Rows from block 5 of a small class-conditioned image diffusion model, named by matrix and row number. Rows with one number within an expert belong to one neuron, the router's apart. Each number is 500 + 50 x the weight over its row's rms, rounded and kept within 0 to 999. All counts start at 0. Numbers have three digits each. After the name is the row's rms in percent of the matrix's.
Before each expert's rows are labels from the 100 images, of 14848 (inputs lightly noised), where the router gives the expert most weight on average: "responds to" is what is common among them. Only what is clearly more common there than usual is listed. The data: retinal OCT scans (Kermany 2017). In brackets: how many of the 100.
# router: slot weights (model.blocks.5.mlp.router.weight, 8x192, trained with AdamW), inputs 96-191
# up: expert up (model.blocks.5.mlp.up, 8x96x192), inputs 96-191
# down: expert down (model.blocks.5.mlp.down, 8x192x96, transposed), outputs 96-191

# expert 6
responds to: finding: choroidal neovascularization (65); finding: diabetic macular edema (33)
router.6 092:487457446501497553502469395517618374565458508451480521553489454496511426500543546507538558490522556498362494549530443500485530548565446467481528494513423575544463537431484565458533449507540558537430531486560513490538596588513497471503573448472536474558458463410567509415507503463541508511
up.0 111:500500500406441366500500500500500500411500500408500573500636515545500605500422500631422601533500451480500438500500500500500643500660500500500500500500500500500581500500400500500500500500571602500500500500637382419500500500500500582500500500396500500565500500462500500500573392456500500563
down.0 107:500500439500500395500500500500500500576603500559500421500578500500533558500500500500500500500549500443500500500471500500500500513533500500657500500500500500500500380500500500447500500500500500500473521500570500500500500500500402500557500500500500500500559500405544500442500500500566522500
up.1 098:500500500500500500500312500500500445545500500663500344500440352500500500500500500512500549500441500384500500500500698525500500441500462462732500500500485500500500534500472563500500500419500500500500500500500531554500500550500612500500500500500712407500389474500500500568404500500500500500
down.1 097:425500500407625500500335500500397500397401462383500626500500500500500500585500449500500500546500643500500500500500590500457500500531500500385500500535500646500500331461500544412500500500447500500500500500500500525500395500500500500500500500500371540500500500500500500612500500500500500524
up.2 112:500568580360500542500500500500562428500500500500500649500586543500384500500500567500500500500500398387500500564500646500500405500500500500500500500500500500500602446500500500361612500437500416475544500500373500500500500451452623500588355500500500500500531500500500500500500500500435447500
down.2 116:536347500500500614500500500500493500587500500551416450572591500545500567500500500532500500570471500430435500500553608445500500594573500461416363500500500455500500500500474537500500390513500492475500545500549500500500500500500317554369500500500619500454500500500500460530468538500500500491
up.3 124:464500542402554454500382500527500646500500500500500500452477408500500635500579448500500500500500430556500500500469433500500603500500500451500473500384653441500500500500500500500507596500500417500416586415386500522500428500500415500500500500500500576500500500500500500598500500439500611500
down.3 111:500500588500500435488500615430500500500500553500500500416500500500527500500500500500500500500566625500500500500500500500528404500500500641700500500500512500500500425500584500500346500500500500500500500500402500500500500500500500500500500555500500420406500500500500500555500500500538530500
up.4 098:500615500521500500447500484409500689500500500500500502500500500616500425500500510500500461500500500500500395489500437500500500500450500500398629500500500500500500417500577500500500644500500411500500500593626517500411500500500642446500500500500310500500503439500500500457500500500500500500
down.4 098:466324500500500500432587500500578500500500450500500446500500480500500500500629404500500500500500500395500500500500500500500407500500500546604500500511392571500500500500500500500551500500500434451500500500479500500462417500500500500500500500500585500500500500500500500500500500500500500500
up.5 088:500500417573500500431500500378500587500500536583500500500500500500500500500450500500536500500472500500400500500410431500500500500500500428431500500500500490500500500500500500500636500500500600500500596500420500500500500500500500559500500500500500500624500500500500448390500601500500621500
down.5 092:500500500500500500385500412500500569535500500500440289372310500500500500586500500500500500410500476319500500500500583500409500411530500452500383500500500530500500500500500500500500500500500418465500548500423465500547621500500500500375500500500500500500626500539500500500570497500500500500
up.6 095:500500500500500500500406500500600500627564500455500626500562500500500598500500500500500500500500658500500500565500388500500500569327626500500460500476500500500500500500500500500500500500500537435500500500500500500404500500500500500500500500500500380500599500500500500560500500500500500500
down.6 096:500500593500423391500386500500404624383500500529434500565500452500577545500500481500429500500500438500592374449500290500543547500500500500500584500500452415500500500507600500500500500500397613500500529500512415500500582500590500500500442500500500500586447500500500599500500500385500500500
up.7 095:526500500651500421500522500500500635500500552500500500449500580506561400500500500500500500500500651500420500500500500500450379418500500500500519500500500587500371385500581500500500500432500500500500500500335378500500500569500500500500391500500500440500500500500629660500402579500480500599
down.7 100:475500485439500399500500518500500500500500500500500500500298544447500500500500536403500500463500337500567500500500599513500450500500500500401500500500500500500598605445688500500594500575500500452455500500500379500476500500382500500424500500500562500500396481585500500369500478500654500500
up.8 114:557500443500634500500500570500500500573631500500500364500500474500500500474407500500500406500420500558500500500500526500500500500456500500500413500500500500500500548453422500500500563500642500588363388500584443574500500449500580527500500500554561361500604500500500500500500500500549500500
down.8 118:500500500500500500500500500500500592500500500666410664632500500500540468589500500500500500500435500441658500625500563500500500484500500527541431500554500462500606500500307500500500500500500500500500500528500500500500500500581500500335479500463500500500500500500500500500500456529500484435
up.9 117:544500500500500500500371500460303552444500500500500370500500500550500500532500500500500617470500500500417523473500354500452500500558500500596500500456366500500500500500561500577500500500500500500500562500500522500500503578609500500500610500500254459500500535500500500354451500500619500500
down.9 090:500500522500500500500364500500594447448500500309634643500500518500500452500500500500500500457411500500500500500500500500441500500500500500500500500534500500500500530500602500500500445500500578500621414500498500500477500500500500500500500500500570500500500500500500500359451500463500472500
up.10 129:500500500500500595354560440522545500500424500575410367445500500500500616569500438517500558500455500500500500500391586500449500540543500589500500500500500446500564500531614500500299500500585500500593437492500500500500500500500440419482666542569500664384545527500501598500500500500500500561
down.10 122:500537420500500607500557500395397500500500500352500500510500500500500489500558500500500500500500500546500500500500500500500613651429500500500500500392500500467435500500500500434610664500500526500424500476500500500500500500464500500518548500500500500451344500500500500500432525500500500569
up.11 111:602402500500500426409500500500500433500500500409500500500378500500444400500500500444571500500500567500588500559500500500500500500500500422556500500500500500546389528500500500338500338500500486500320409500585533500437500500500592500545480500500500500500500500500500413461500500549500610544
down.11 116:500362500500500500500504500500373621500500500500480570500500500597500500436500500500621500500618604608522500500500500500500500500500500469500500500297500451567500500500500500434500500500500500531427479500500500500500500435500500500438500500567415581500500500500500500457500502500500500500
up.12 110:500586448500500500500500418450500500454500477500500500500500500500500500500500500500500428500500500500500459564500640500500442500500438500332500464634394500500500500500576452500500500500355382559500377500500500500500500500346346415500500500576500576500500466500500586500571500500500559500
down.12 102:500500500500500548500611500500500385587406430410500500628500500500500559500569500500500553500500500500500500370547586500529500392565500532591500500409338500500500500500641500500500500500500500500421468500500500500500500500500651500500500500500500336500547500500500500500500500500500418359
up.13 108:500500500500500500500538500441500500500437500384578500500546500500500447500500557500577500451500500500500500432500500431500580500500500500578500500579500500500612428416500545420500500453500500549500400500500500369500556500500662500500421746572500587500500500500500500546500480559461544500
down.13 116:500418500500554552500524588500387609500443571620500500500542500500500541500500500500500500500500500500500500500500452500500500500500500500500442500396500500500431500500500640500500500500500500526500500500500364500339500500500365500432500623500500500373465500500500500565500500500539500500
up.14 089:500500581500500500500500500500500500500500500500500500500500585500500500393365500500500500500500442500500596446500518500500500500500500500500500500500500500545500500500549500500500655500500500500500500525500500570604500500387500500500345500500217385500500500618500500500500500471412500500
down.14 096:500499500500500500500500500500500500500500500423500379500599500500500500500500500500500626500294500500500500500473500500500500500500500500305500500500500500500500500500500606500500500500448500500556460500378573500500500500500500500500500500500500500500419500500500500500500500500500500500
up.15 098:459500529500592500500539500520560500441570500500500500500500500500500741426406500591500500500405500558500576500338500545500500500411500500500500500500500500500500500500500500343588500543590500500500500500390500500500474500500457477500431413562500500500500500428451500500500500500500385500
down.15 107:500500500500500500500500604500446572500500500500500358500500500500500500609365500382500500500500500500404500465500500500500631500500500500500500425480500500356548533500500400467541611675386641426404500500500500435500500500500500585500419500500500500600500500419500500500500500548500556500
up.16 076:500500457644500500500500462500500500500531500411537500500500500500640429500500500500500500500500500500500500690500439531430500592500500500586500500421500500500500619500398500410500433500500500500500433500500509500500500500500500432672500500500500500500553500500500500500455500534552500420
down.16 081:500429500500500500500500455500500500383485462500500500326366610500500500500500500500457500415439329500500500421500293500415588500500500522500500500500411500500500500500500500523443421500500500500500500500663564500500500500500500500500500447500500548642500500399500518446500630417500500440
up.17 097:500500500500500394500500568578500370500500500500407632500500500440500577573500500548500500500461500500500500601500500575532500500500571589576500500500454500500575500500500500500500500500500393500561364500558500500500500500500479500646500500353500500500500500500500500500500500500500500500
down.17 104:500500500500611500500500500500414500500500500451500486659640500524500500500500500500500552500500500500590500400468500500500500624608500500500500434500500416500500500500421597500422500500500446425422500500526500528500500500500500606321500500457500500638500500415500500500500500500500500500
up.18 109:500564500500616500560437500500344403558500500500500500500500500439500392500500500471500500500500500500500500500500500609500500543557500440500467500500414374545500500500469500500500426500652500500500500500366427613500500500500500572500500577500610500500500540417500406500595500500500500500
down.18 127:463500500500574500423455422542663500500500500500500500400535500500461500500500500457566545500383500500635580500500500500557431598544500496500500500500423479500500500500394500500500500500458500500610500500572500498585500500500571500500440500500500476500500500565599500500500627500529500572
up.19 106:500500500500500500500500500388563500469414500543500651500500568593500500500500500500500500500534500500601500610500500500500500500500500500548451500500500500500500500500500500500500500500624500500500500500500537620500500500500443500384617388500588500390500500500500654500500500455500373614
down.19 095:500500441500500500454500500533500434500414500500476500500498500500500587619419500500500500500507500500500500457500583538500409500500500500220416500500500500423500500500566500500500500434500366500500523500605500540500500500500500500598542445500585500500500538500565500352500500500675500500
up.20 092:500500500500500500500500360500575565627500435604437500658406500500500500464500500500500590500500500465500500711500500500500500500500500599500500555530490500500500500500500500500500500500500500642500500408500500500500593449500500500592500568500567500500500500500500500500500500500500581500
down.20 095:363500635500500500466500500533500500435500468500500500387500500500500442557500500500500500530595500500500500373500500500462594500500500500500422500500500500500500575500552544559500377500476423500586500543500500500500421500401500500426500500500418500500500500500500500500500526500604500398
up.21 117:581500500500545674500511500494447312500500559500500500500500500500437469500531500500500420500500475500553500500500500524500500474500500528500500500500650500500500532500500500500500500500500500500583500500555500500401500407500550605340578500500500500400603500411500500500500383500586500500
down.21 111:481554500500500575500572500500599500500500500602500500392379500500520409468500500500500500500484500500500593396500500500383541500500500522520616574500500500500508500500500500500557500500500500500500481500548554500500529500550433500590646500500500390380500500500500530500500500500500500500

# expert 1
responds to: finding: diabetic macular edema (55)
router.1 088:505520476467487503562433482543410491471498506389429413546441420491556504515471484553510566467410567526418512514494523479561540384497466507465478529394475539561461483452617534484469463527489561471445594526482469528454536599563412475421516498476552417546468507501502525463454525495493483484
up.0 091:500500500508500629668585500500558500389500500654500445500500500500500702544500617500500500500500591500500500500500542500469500674500500500500500500500500654500634500500500500500500500500528446500597500500500500500500500500500634500580500447500500500500500500500500500500500500500500576500
down.0 096:420624411488500500619407500454500500500534500684594500500604500550500500500500500500500500545500721457500453500500500500500500500480500500666417500372500500453670500500449500500664500500500587500500567500500469500500500500500600500500500500500586500500500429500482500500500500500500500500
up.1 094:500500599607500338500621599500500500500428500500561500658613566500500542500500500435535500500500397500500500425500408500500500500582500500500500500559500500500429500500500555500570500500500500572500360500500500500500500501409607500449500500500500500359367581442500500571500500500563500381
down.1 122:609500500500500500500435500500430646500500500545500500500500578500500500500500500500500500454500500500391500500500605500566500500500566500500500393500500500500500500500552500561500468500500500529500500500393500500290507500408638500500402500500500500634500532500500548331500500500500500580
up.2 168:500500500500608455500500500618500500500500500380500500462500500500336432500458500500500500500500500500382500418500471537500500379500627500500500500500500500500529517500500460580500440500500444500446355500500500500500513463395555500500439500500444583534500500500500409620414500500500500508
down.2 122:500500521420500500500500596500500500500500521500500491532463535500500500500427500418412488500500500559489500500500619500584606500475620474408500440402270500500569500500495500500485407500500592398587500500500500500500548500477592500500500500500500500551500500500500604500500588500500447500
up.3 089:500500500500363500500393500500500500435500500660500500386500500500689500546500500500500500500500500500542500437500500500500572500610500500543500500500500457580500500500500500500500500500500500500457500500607470500500365500500447500342500500500500500458500500500500500500516500500611500426
down.3 087:500673500500500500500403500500500500500500500333536500500500500500402591474535500500500500500500500500363500500500718500500500500500500480500580500500500500500500500500500500528500416500500500500500456500500500500500500500500534591682546500500500500492675500653500500500500500457441500500
up.4 110:500445548500500500579500433419500500500500408500456500500500500500541500500500388398564500540500500600500500415500500453500581500500500500500500500364500547500500500500500398500464573407500500500641500500500500500500500561289599500500500500430500500493529500500500500500500500500500500500
down.4 104:500500554500500500500399500500500500500500500500500600533500500500589476424500500410500500500500647432571402374500500420570500425500500500439568500547320500500500500500500555500449500605500522500500500500500399534500382500486500500500549500500500500500500530500500500500500500500446500500
up.5 098:500392490500547612500500552500500500500570500500500500560500500500500477500500500555395414500464500500612495500500500518500500500413500500500500500500428500500454467500300500434563397500500370500551500500500500372500540500500601500624500500584500567500500500554500500500424535500424500458
down.5 086:500500408500500500632361500500500466463500500500421500500462541500500500533500500500500500500500500270500500591536397363500500561500500500606500374500555500500500565500500500500500500500496536611500500500569500500500500500500500500601466500368407540487500500402500498500475500500500549500
up.6 090:500500500500544500504500577500500500500500500531500500375591500500500270500575500500500500500500500500500488319500500500569500500500500500588500500500500500500500500529500500500313447500500319506500500473500500500500500500500500500500500500500500500500500500500427500500431469500500500442
down.6 105:500471500500500378500500455500518500423500500559654500500500500500500611500500500500500500459500440500384500294500303500500500529500423500500500500411500500353500500500500500442500500500500500446506515500500500500500577500500646512500394425500500418500500500500444500579500500500476500500
up.7 118:500500500445500500448475500500500500500507500500500500215500600453487500500500486439567500500500500578500500369500500500500568500595500500401500500500500500500394500500376482500500500480500500559500500500446500435500500500500500548622620513521500500428527445500500500585520541500500500500
down.7 133:500500487500500557500616500517500611500500500500377500202608500500535553505395500500500500500534500500500500438500500500500500548500500476409500371500500500500429500500597500500500377500500567526500500500670445500500500500500500500547342514500500500645500500500500500388500602500500500500
up.8 089:500668500500596500500564500458500510500500500500500500500500500500500500500500500500500427443457500422500646500510500500500500500500666500500500500628500500500500622500500569500621500500500500512500292500500500354500500500500500431500500500500500500500476500592500500500500500500500500500
down.8 097:636576500500541500385390500500437500606500500411651500500500425500500500529653500513500500500521500500500607500500453500500500421500500519500500500550500569500500500500383500500500442500500500538483581500500500563500428500558500500500500500500549500605520500500500533500500431500500402553
up.9 084:381500500427500500352501500625406500500534500500500500500500500579500500500500500500519500500500337539500500592500500500500616632500500512500500500374500429434500500500500500500459361416500500522500559500500603500500500500500500633500500500500300500500500500500553500500500500500500500500
down.9 083:500500619403591500500590454500554500500571587370500500417500500500585500571385500500500500500500500515500472500500500500500444562500500538500500500620500500500358500500500500438500500500500580500500407500381500500500500548500500500500500500500593500500500453500500500342500500500500500500
up.10 084:500408500500535524500500500500298362500500500500500401500693500500500500500500500436500500500500500500500500500500500500500500500500500500541500500500500500547500606500500584500500500500417500500334500500500500500500500500500500504332468500500500542436500500500500340500575500426500500500
down.10 089:598500531500500511382500500500500526500532500609500500500402500500500500500500500500500500500500500500500307500500500500500500500394500500584500425489500500500500386565500500500500500500500500500500438500500500500390500586500500500385500500500500500568500500397602500394500500500390500500
up.11 096:472500500500500500378611500500500500500500500500500579408431500500500327543500439559439500500500500500500500461500500500460500500500580500500500500500500500500492500478549401723500500584500500500543500500500500500500500570558500500511608500500595500500500500500593500500711500566500500518
down.11 089:500500500500500335521500500420500640500500500500500266500500451500500500500594578500500500500581500500500500500530642500500500500500439500564500500500500500500500500533569500500619500500500500500582500500546500500500614500500500500500500500620500603500500500500404500500500500500500500500
up.12 078:367500589500358500553500500500202404500500500500500227293457500500500500500500464500500500500500500500500500500500663500500500614500500500409500500500500500500452500500500500441500500500597500500500500500500500500500500500500500500500500500456500500500500500500500500509500500500500500500
down.12 069:500342500500387500500538500500679500500500500500500500500500500500633500500500500500500500500500500448404462500500500500450500410500500409591500396490500429500500453500500500500369689500500500551500500500581500500651500500468500500500657500427500500500413500500500500500500500613500500500
up.13 095:500500620416500500440500500576500388500500500666500500500500500500500500570500500500371500500582500588500500500500345634495421500500500500500582465421500458500549500500500500500500500545500500500500500500716500500500500500500674500435593445500500500500500500513500500500500500500500500500
down.13 086:500500544500500500649500483500500500500500500440500529500500500500500451500500500500500500500500500637517500490500500500500535500500500494500500500500608500500500578500500500464573500500500377579500500500500558500500500500500321428500500500500397500500500500500282500625500500500500500500
up.14 110:500642597500500329406562533418500500562500476620500500421360500476500485500500500500459500449500551329500500333500500500500500500500477500500500500500500524500548648500500500500555500500500500500500500500500500500500590505611500500595443500500500417500405500500500500500500518500500500500
down.14 090:500402500500500334500500430500500569330455500510500500500500500500500500500452500500500500500576428406565371500500328500500500394500488500589594500548500500423500500500500500500500606431500500549372500500500437500500594500500500500500500500500500416500500500500500500444500500500618605500
up.15 102:458390614655568471500500500500500500500500500319500343500500387500500500507500500500500500500500500500500500500500500500500500500461500500623463500538500432500500500500572500521500500500500500500469433500500500500500500500500664500500500500500411591500500500500422384577500422468567500500
down.15 133:500500500542500500500500500500500436435411470388500500500542500515412413500500544500575500500518443500541500463467500500500500500500500441597579629532397500500500500500500500500546588500500500384500500517500500500409642500500606399500500500500500500418500526512500500500500500500670610601
up.16 099:500500500500500619500500556500619338427582500617500500500500534500500621500500415500500500500444500635386500500334500500500500500500500500500500500500500500500500500500500535500500500500500500500428348500608500500407500420592368500500546500500500385500547500500500416427512500500581500500
down.16 087:500500500500500500588500413500500500544500500455530370699500500500500500500500500538500531454500500500500500500500500500489500740500500500500500328593500434500500456500500527500500500500500555500500540500500500500500500500500586451500562500500500647440500500500436500503500510486315554500
up.17 095:597500443500500500500478580500500500668644500500683500407500500579500500538614500500500500553500500500436572488528500500500551500500500500500500500592448500567500500500483450468688500500500500500535500500615500500500425500500500500500405556500500402500500451500500500500500422500500500500
down.17 102:500500500500500462500546500500500556500500500500500500512500500500500500500351500500500500410500583500398500500500500500500647500500500500598500426561500500500500479500500500458500509500500500564500500500500540500500389548500572500485543500500500500552500500432500679659541500500344500500
up.18 096:500434448454500500500500437500500500500500500499642612379500500500467643500500500500500500500576619500302579500500500456500500509372576490500579500591500500500600500500423500530500500500500500500500500500412500500500557500500569380447412500338500569350500500353500500500500500477457500554
down.18 124:500438500500500500614536620500500500500500435500598446406466500500500500500500500500473409500500500435440500500500500500500500500500500500591500500500500500500500500500500541583528500586500500425548500500500555500500417500500442532500579500500500520631500500449500500386500463612553500500
up.19 105:500500500500500500500500500500500500500500500578500500500611500558500500442353500500464500500500500500500414500609500500500500500500485500545585500500500449500500500500500500500500585500500500500500500500500447500425563500364500500555500500451394500548500500500500355533557500500520500500
down.19 105:500586500500577500500500500447500500500482500500500500500472500500500500427500500500500437500624500500500500500500500500560500500500500500551500500500500500500611500500628500609500500500500491500500560454542500500500383500500500677524500500500463500611470500387437500500500626500502500500
up.20 089:500610500557464500382500500500500500500500500558624500500500543629500500500500553500420404450581657500500500407500290538500622579500541576500420500500500522453500474500661500437500500500500500500455500500500500500566500589446500556578522473500500467500453455500500500500611500502400500500
down.20 090:528478407403387500769500451500585500465500500500600483500500540500500446530500500500554430500500561500653500510552500500500561500500500545439500500500470514500500529463433372500500440451500500500500500500411500391500585500500373614549500500532500500500500500554556500500563407584500500500
up.21 098:500500500500546500475500500382500500500500569445516544594455588439500500500469500500500500464557500500500529469453500500500500622421500500500500500500500500500500622500447579500500500500500500480500500500500500400487500500500500500500540500500500500500500500500500500500500500500456471407
down.21 104:500453500500500500500657500500384500500582500482500500500664500500500445500413500500520559460500572500500500500500500500548500420420500449500500255500500500603374500500500536500566500500500500500500500500483500500399500500500500500500500423500500500500500500500660500500500416537500500500

# expert 7
responds to: finding: normal (80)
router.7 095:504495468497471578475550538466534549574495470489462665426511570524522498506569503443496472530528459502466511608478667523521461530474456547548517515600513449467586439507528510481460396459503520508446484552487532460413422473473370408593413492498551587490490503540413553592513490455429544460
up.0 103:500757607500402500500500500500500500500537430422500500500500500500500593500500500417500500500500432500597527386500500500500500500500500500500586500500500500500500500500579500500670500414500500573509395500285568500500459500500500450624500500450500500500318500500500500317500500500500500500
down.0 102:500365500500500409500484574554500500386500500478386500500632546500500537500500500500500500500500541580500416673553463500441500500500500552500500500500500500379500500500500500500500420516500500500662500500394500500500500500500512500500500500526500500611500500500500500500500500500373365500
up.1 111:500444500500500500500586348500403500392500500500560500500594500500500657500500576500500500500500500414500500586500500500500500556500500566500458500500500421500500500500500543500500500500500500500562444500343500500500500500432449500401500500500500500373500500596500500500406393437500500500
down.1 118:500406600500500500500433500500394500463500500500500599500383500500500500500500500500500466500369500500500500500500500500500452583574500530444500500500566500500500576500500500530500500500500500500500500500479500500500426500510673500500583500500500413500500500500500500500500526500500343553
up.2 111:424500565605500500746500500500500500500461500500500500602565500500500437500500448500559500500500500461500500426500479500500500500500500500500500500437428500500416500500500500500500500500500546500432524500500558500500530500500500425443599500500440500500500500500572464500500500500500500500
down.2 117:556500570616587428462500296500568402420500500410546500500590500500500445487500500500556500500500408557500500419500500500465534500500402500453500560500500500500500500500500500500500667500500473500500456479500500500500324500500500500554500500500500562500623500500599500500538500380500500500
up.3 105:500433500500500500500500500500500500500500450500541500367500486500500656500500549500500500500500500511500442392565549528500500500500583500532500500403626500500500363513500411500500500500500500500361438500500500420500500500500500500500347500500500500500500500466500500500500500500586500439
down.3 093:417500500500535483500500500500605428621500500451500500605500500500500500446500500500450500569466500580438500500543500500462326402500500500500500500645500500500650652500457500523669500500500434500500500500500500500500500500500500500500500420500500500569500500500500473500500500500500500500
up.4 078:500500500420533420500362500500500420500500479500549467500468500500500497500500500500500448500500438568500500500500500500500500500500500500500629500500500500500500589561500500500500500500500500487500419500340500500441500500410500500500500500683500612500605500500438416500500500472500500500
down.4 091:500467586500500500500500345590500500500500433500500500544350500500500460429582500500482500500500500354478568500500567500500500500473428451464556566500466500500500590500500500482352531500500500500635464500574500500415500500500500500500578500567500500500500500526500500425500417500500500500
up.5 101:500607582293500500500500500500500500391518500447403601556500500433500588500500489500443500500500500333500500500500383500484500500500431500500500500500500500500540500500500500500500434413500500500595500500309500500500459544381500500500500500500500500500500500500500500500500500500445534552
down.5 089:500500500557443524500500583500500500500483500500500500467502500500500500500500500461500500500500500335500500500500470500500356500500500500500392500500500500448446637500500393500500500500500500500617500500500500500560500500500500500500655500500500500325598500500500500565500500500500399500
up.6 103:500500500631500680399600500500500606562500500570500500500450500453500500500500648500385500500500600500500393500500506500500610500500564415500500500500365500446500559402451500508500500548500500500580500500500500402500536500575500500500500500500500500500572500579635500500500500600500500500
down.6 101:500500500457500606500533500500548500500500500398500500500500500500500500500420500500458500454500366500500546506500500469500500500500500500500552500572270500500469453500500500500386500500461500445500417500500500500500500500500500596545500511500500444500436500500500500500500605500294411500
up.7 104:500500500423500597519500401500500500399500405500500490348500500366500500500500500521500500500458500500500500422465500500500500541664500500654435500500500500500500526459500564574650366500500599500409500500500446572500426500500500500500500500542483500500443500500523500500500500500394578500
down.7 100:500500500500556614500500500560615500612500500500410304608500500500500500500500500500500500500500500500581374500500500500500500500500500500437500224531500500452547356500500500500402596500500591439411532500500500500500500500500500519500500500500500400500446500500494500625500500500500500500
up.8 091:500500490574500500357373500463500500500500440500500500576407500500500610500500569500565500500500500500500500295476609500446523500500500500500500500500455562500500500500602439500500500575500532500500500500576500500500500500630500500243579612500714500500500500500556500500500500500500500500
down.8 101:500633500500650500500500587478500500533589500645578500500500500500500643549408515500500500500500500738500396547500500500500500500532500500500500500500607479462500419439500500500500500500500569500500500500535529500500363500500500500500500500450500621500500500500500500500500443394500500500
up.9 105:500500500500500500595500500500500500568484500500500334419500500571500500500442500411500500500407386500424500500500441500500500500500429431500500500500453500476429307500500500500500500500500584500500500550369500500500500571354533460328544500500500397534500500500500500355552467561500500500
down.9 115:500528538425539560500500409587419561583500500500500551500400500500508479571500500500407500500331544558500500500500500500543500500500500445507419500500400500500500590500500446540593500500500409500500500500500500500500500500571500500528500500500674579500500500500561500500500500500500500500
up.10 079:500500593500500500500595621500500500568500423500500500547500356427500500500500500500500500500464531500500445345500500500500500500500500500500500550500493478500500622500532500500500500611500500500500452500500500500500500500716500500500500500500500500500500487396500500640500500500500500500
down.10 089:540457419631314423500467500450500601500500500500500500500500500500500570500421508500420614452500386522500500500500500500469500500500500500500497500500500500500596500548388500500500500500500478531305528500433406500626407500500500500563577500500500500450500500500500608500534500500500500500
up.11 087:500454500500338500568500500500613500405500500407500500500500500500418500500500500500500500500500500500500381500584500500500509323500500500500500500500500500500429445593412500294500500500500500500559426500602500500500500500500500500500610500500646500500500500500500421643500500454500500500
down.11 103:500500416500500462413520500500369500500500500500527641500500500500598500500500614467500500500500500329500500383500500500437500628500500500500500500500500500500500500500547671500425500500500500500500500500500605591500500500500383500500417500500500500396424500500500500330500500423586500500
up.12 119:517500500500589408442500500479634473454478496500500564634608500500500500564500500500500500500500500500464441500630500500500500538382500500500502500500500500500550611500314500595500500500500566567500500500500500552500550486500572454500500500500669500483583500500500500546500364511500571588
down.12 104:500545560500500500500500500500500500500500500500500334286500500500500500500500500464500500500500500500652603500447500500500500500412500500500500389500500500500526500500500500525606411500500580500500465500500500500549603500500500500551508500500500500494500513500500500500500500500500500500
up.13 110:500500520500561500608500500428369554500500500500500500515586617617579304500500500500500500500500500354500500549500500473500500610500500589500500500500449500461500522500500500500500477460403500500500500500500500500500500417418391582500425500584387500594557500500500479500500500413500500500
down.13 101:500402500500453500555500449457602562422500500474500500500522500500525391500429500500500500500500500500500558427477500500500461666579500500598500479500500500551500539500454500500500500500500500500413500500549500500500500500500629368500500500475579456500500500573500500500500500552500500500
up.14 102:500629536492500509500641444500500550500500500608500500500500500500500500500500500567387547500593500677500500500500500500500558500500500500500500500599391447430542500500500500500500687457544500500500464500500500500507500500500426442500500500500500500579500500500500500500500500500500309500
down.14 102:500356500500500500536500419616551500500500500500500500500453500500500500500500500500500500500500500500500500597500614500500584500500500446500500500500500500500500500546392500517471500500548310500500500500500500500500500500500406500500500500500500500518616500570588500525500623539500500500
up.15 100:500500562500500640500500410549500337500500500655500446500500500500437500500500449416500500500500524500465500432500500500500500276500500585500500500500500520500500500500509500500500500564519399458644500500446500412500500500458500500427500572500400500590585453500500500500500500493500500500
down.15 133:500500500500500261500500500551500500500498500565370561500455500500500453500500500473500500500500492500500496500500500545567500630500500500407637551500500500500562500500410548457395541500500500500500500500657466500500468500500443375337465500500590500361500500500500500500500500614500500500
up.16 106:500500500500500433541500500500500500500447500436421500451500562500613500500578500500500605422500441576500500500500500500500500408500500434417500500500569500500500500500500436500618500544500536500451500500500500500420629612533324431500596500526500404500500500425500500500500428514500500500
down.16 103:500500536562500351573500424456500500571500500444500500741452500500416410500708500500500500500500603500500500410462500500500500500500441500500500500550404500442500548500500500500500397500500529500500500500500500500500500500500500500500500500571500500449500500500500500500500500584500500500
up.17 129:572500553444500500500500562500500500500500500500500500500500500500500424549407500500474500500500640572437500396500572500500500462500500500500500500500640466500500500587500500376500699509500500500500500500500604500723500426500500500500425500500500429417500445500470500500500404634500500500
down.17 123:500533500484455500500505500500469500500500500500500500500592500500391598373500469500500500472500384500434500601500604500500561500500500500500500587500660500584500462500500500500500500500500500560500554537461305500500500500500585500500401500460500500500500500500500385386500500500500500475
up.18 093:500637603544394595437500598500500500526500454500500500378649500500500500547500500500500500500500500576500500587500412500500549500500415500500505500432479500422467500500529630545634500500500616638500458500500515417425500500500547500500500500500500500500500500586500500687500500500451500500
down.18 097:500500409500500500500500500500425666538566500500500512500500500503500591500799500500500500500500500326500361496500525500500460500500500500500500500493588500500500500471500658500500500533452666585500450500500500500639500500500407500407500500500500500500500500328500500500455586500455500500
up.19 069:500387500442463463550500500500500500500500500500500472500624413368454580500500500500500438500500590500500533432500434500583500596500500500500500500500500500500500500500500500394465500500500583500500500500500500500742500415500500577500478603500500500500584427500500500356500500608386500415
down.19 083:500500500500500500329500500578500411396500500480500586500500500500500500500500500354536576500500500500500500500500546500398500500500500500500351500308500500557556595500500500500500387500579500576417464500500569557500500500500433428578500555500527500628568456500365561500500500500385398500
up.20 084:500500500500500359500500553540500500500427500500471468500401500500416380500500500435469500500500500500500535500500500500574500500500596545500500500500395500500500561500500641500439500500604500500500500500500557463500500500556642500525500500434476500500427500500500500500500500593500500438
down.20 096:468500564500500500362500500500500377500500527448500500442431500525500500543468500579500500500500500583500574500500500500500500399500500550430706500644500500530453500500282539451500500500500500530500500583426500500500500500500500500500471500500413535500565500500500500500500500417500510443
up.21 146:500440500500500500500500556576500500597500459448500500500500500500459454500500564454500500500475324500500500500500500500385500294500627466500500500500423500427500500500500500500518565559500572500606500500500500568500500607500500500500500500444500500500477500500500500500500500568500475500
down.21 133:500552597500572606555500500500458500500500500500500500646434500500500391562500538500500500500500500321500500369441500500520337500500500485500500632531468487500536500500623471500567500500500500500499475500500519581500591500500500500500540500500643500500500500500500500414500500500539500500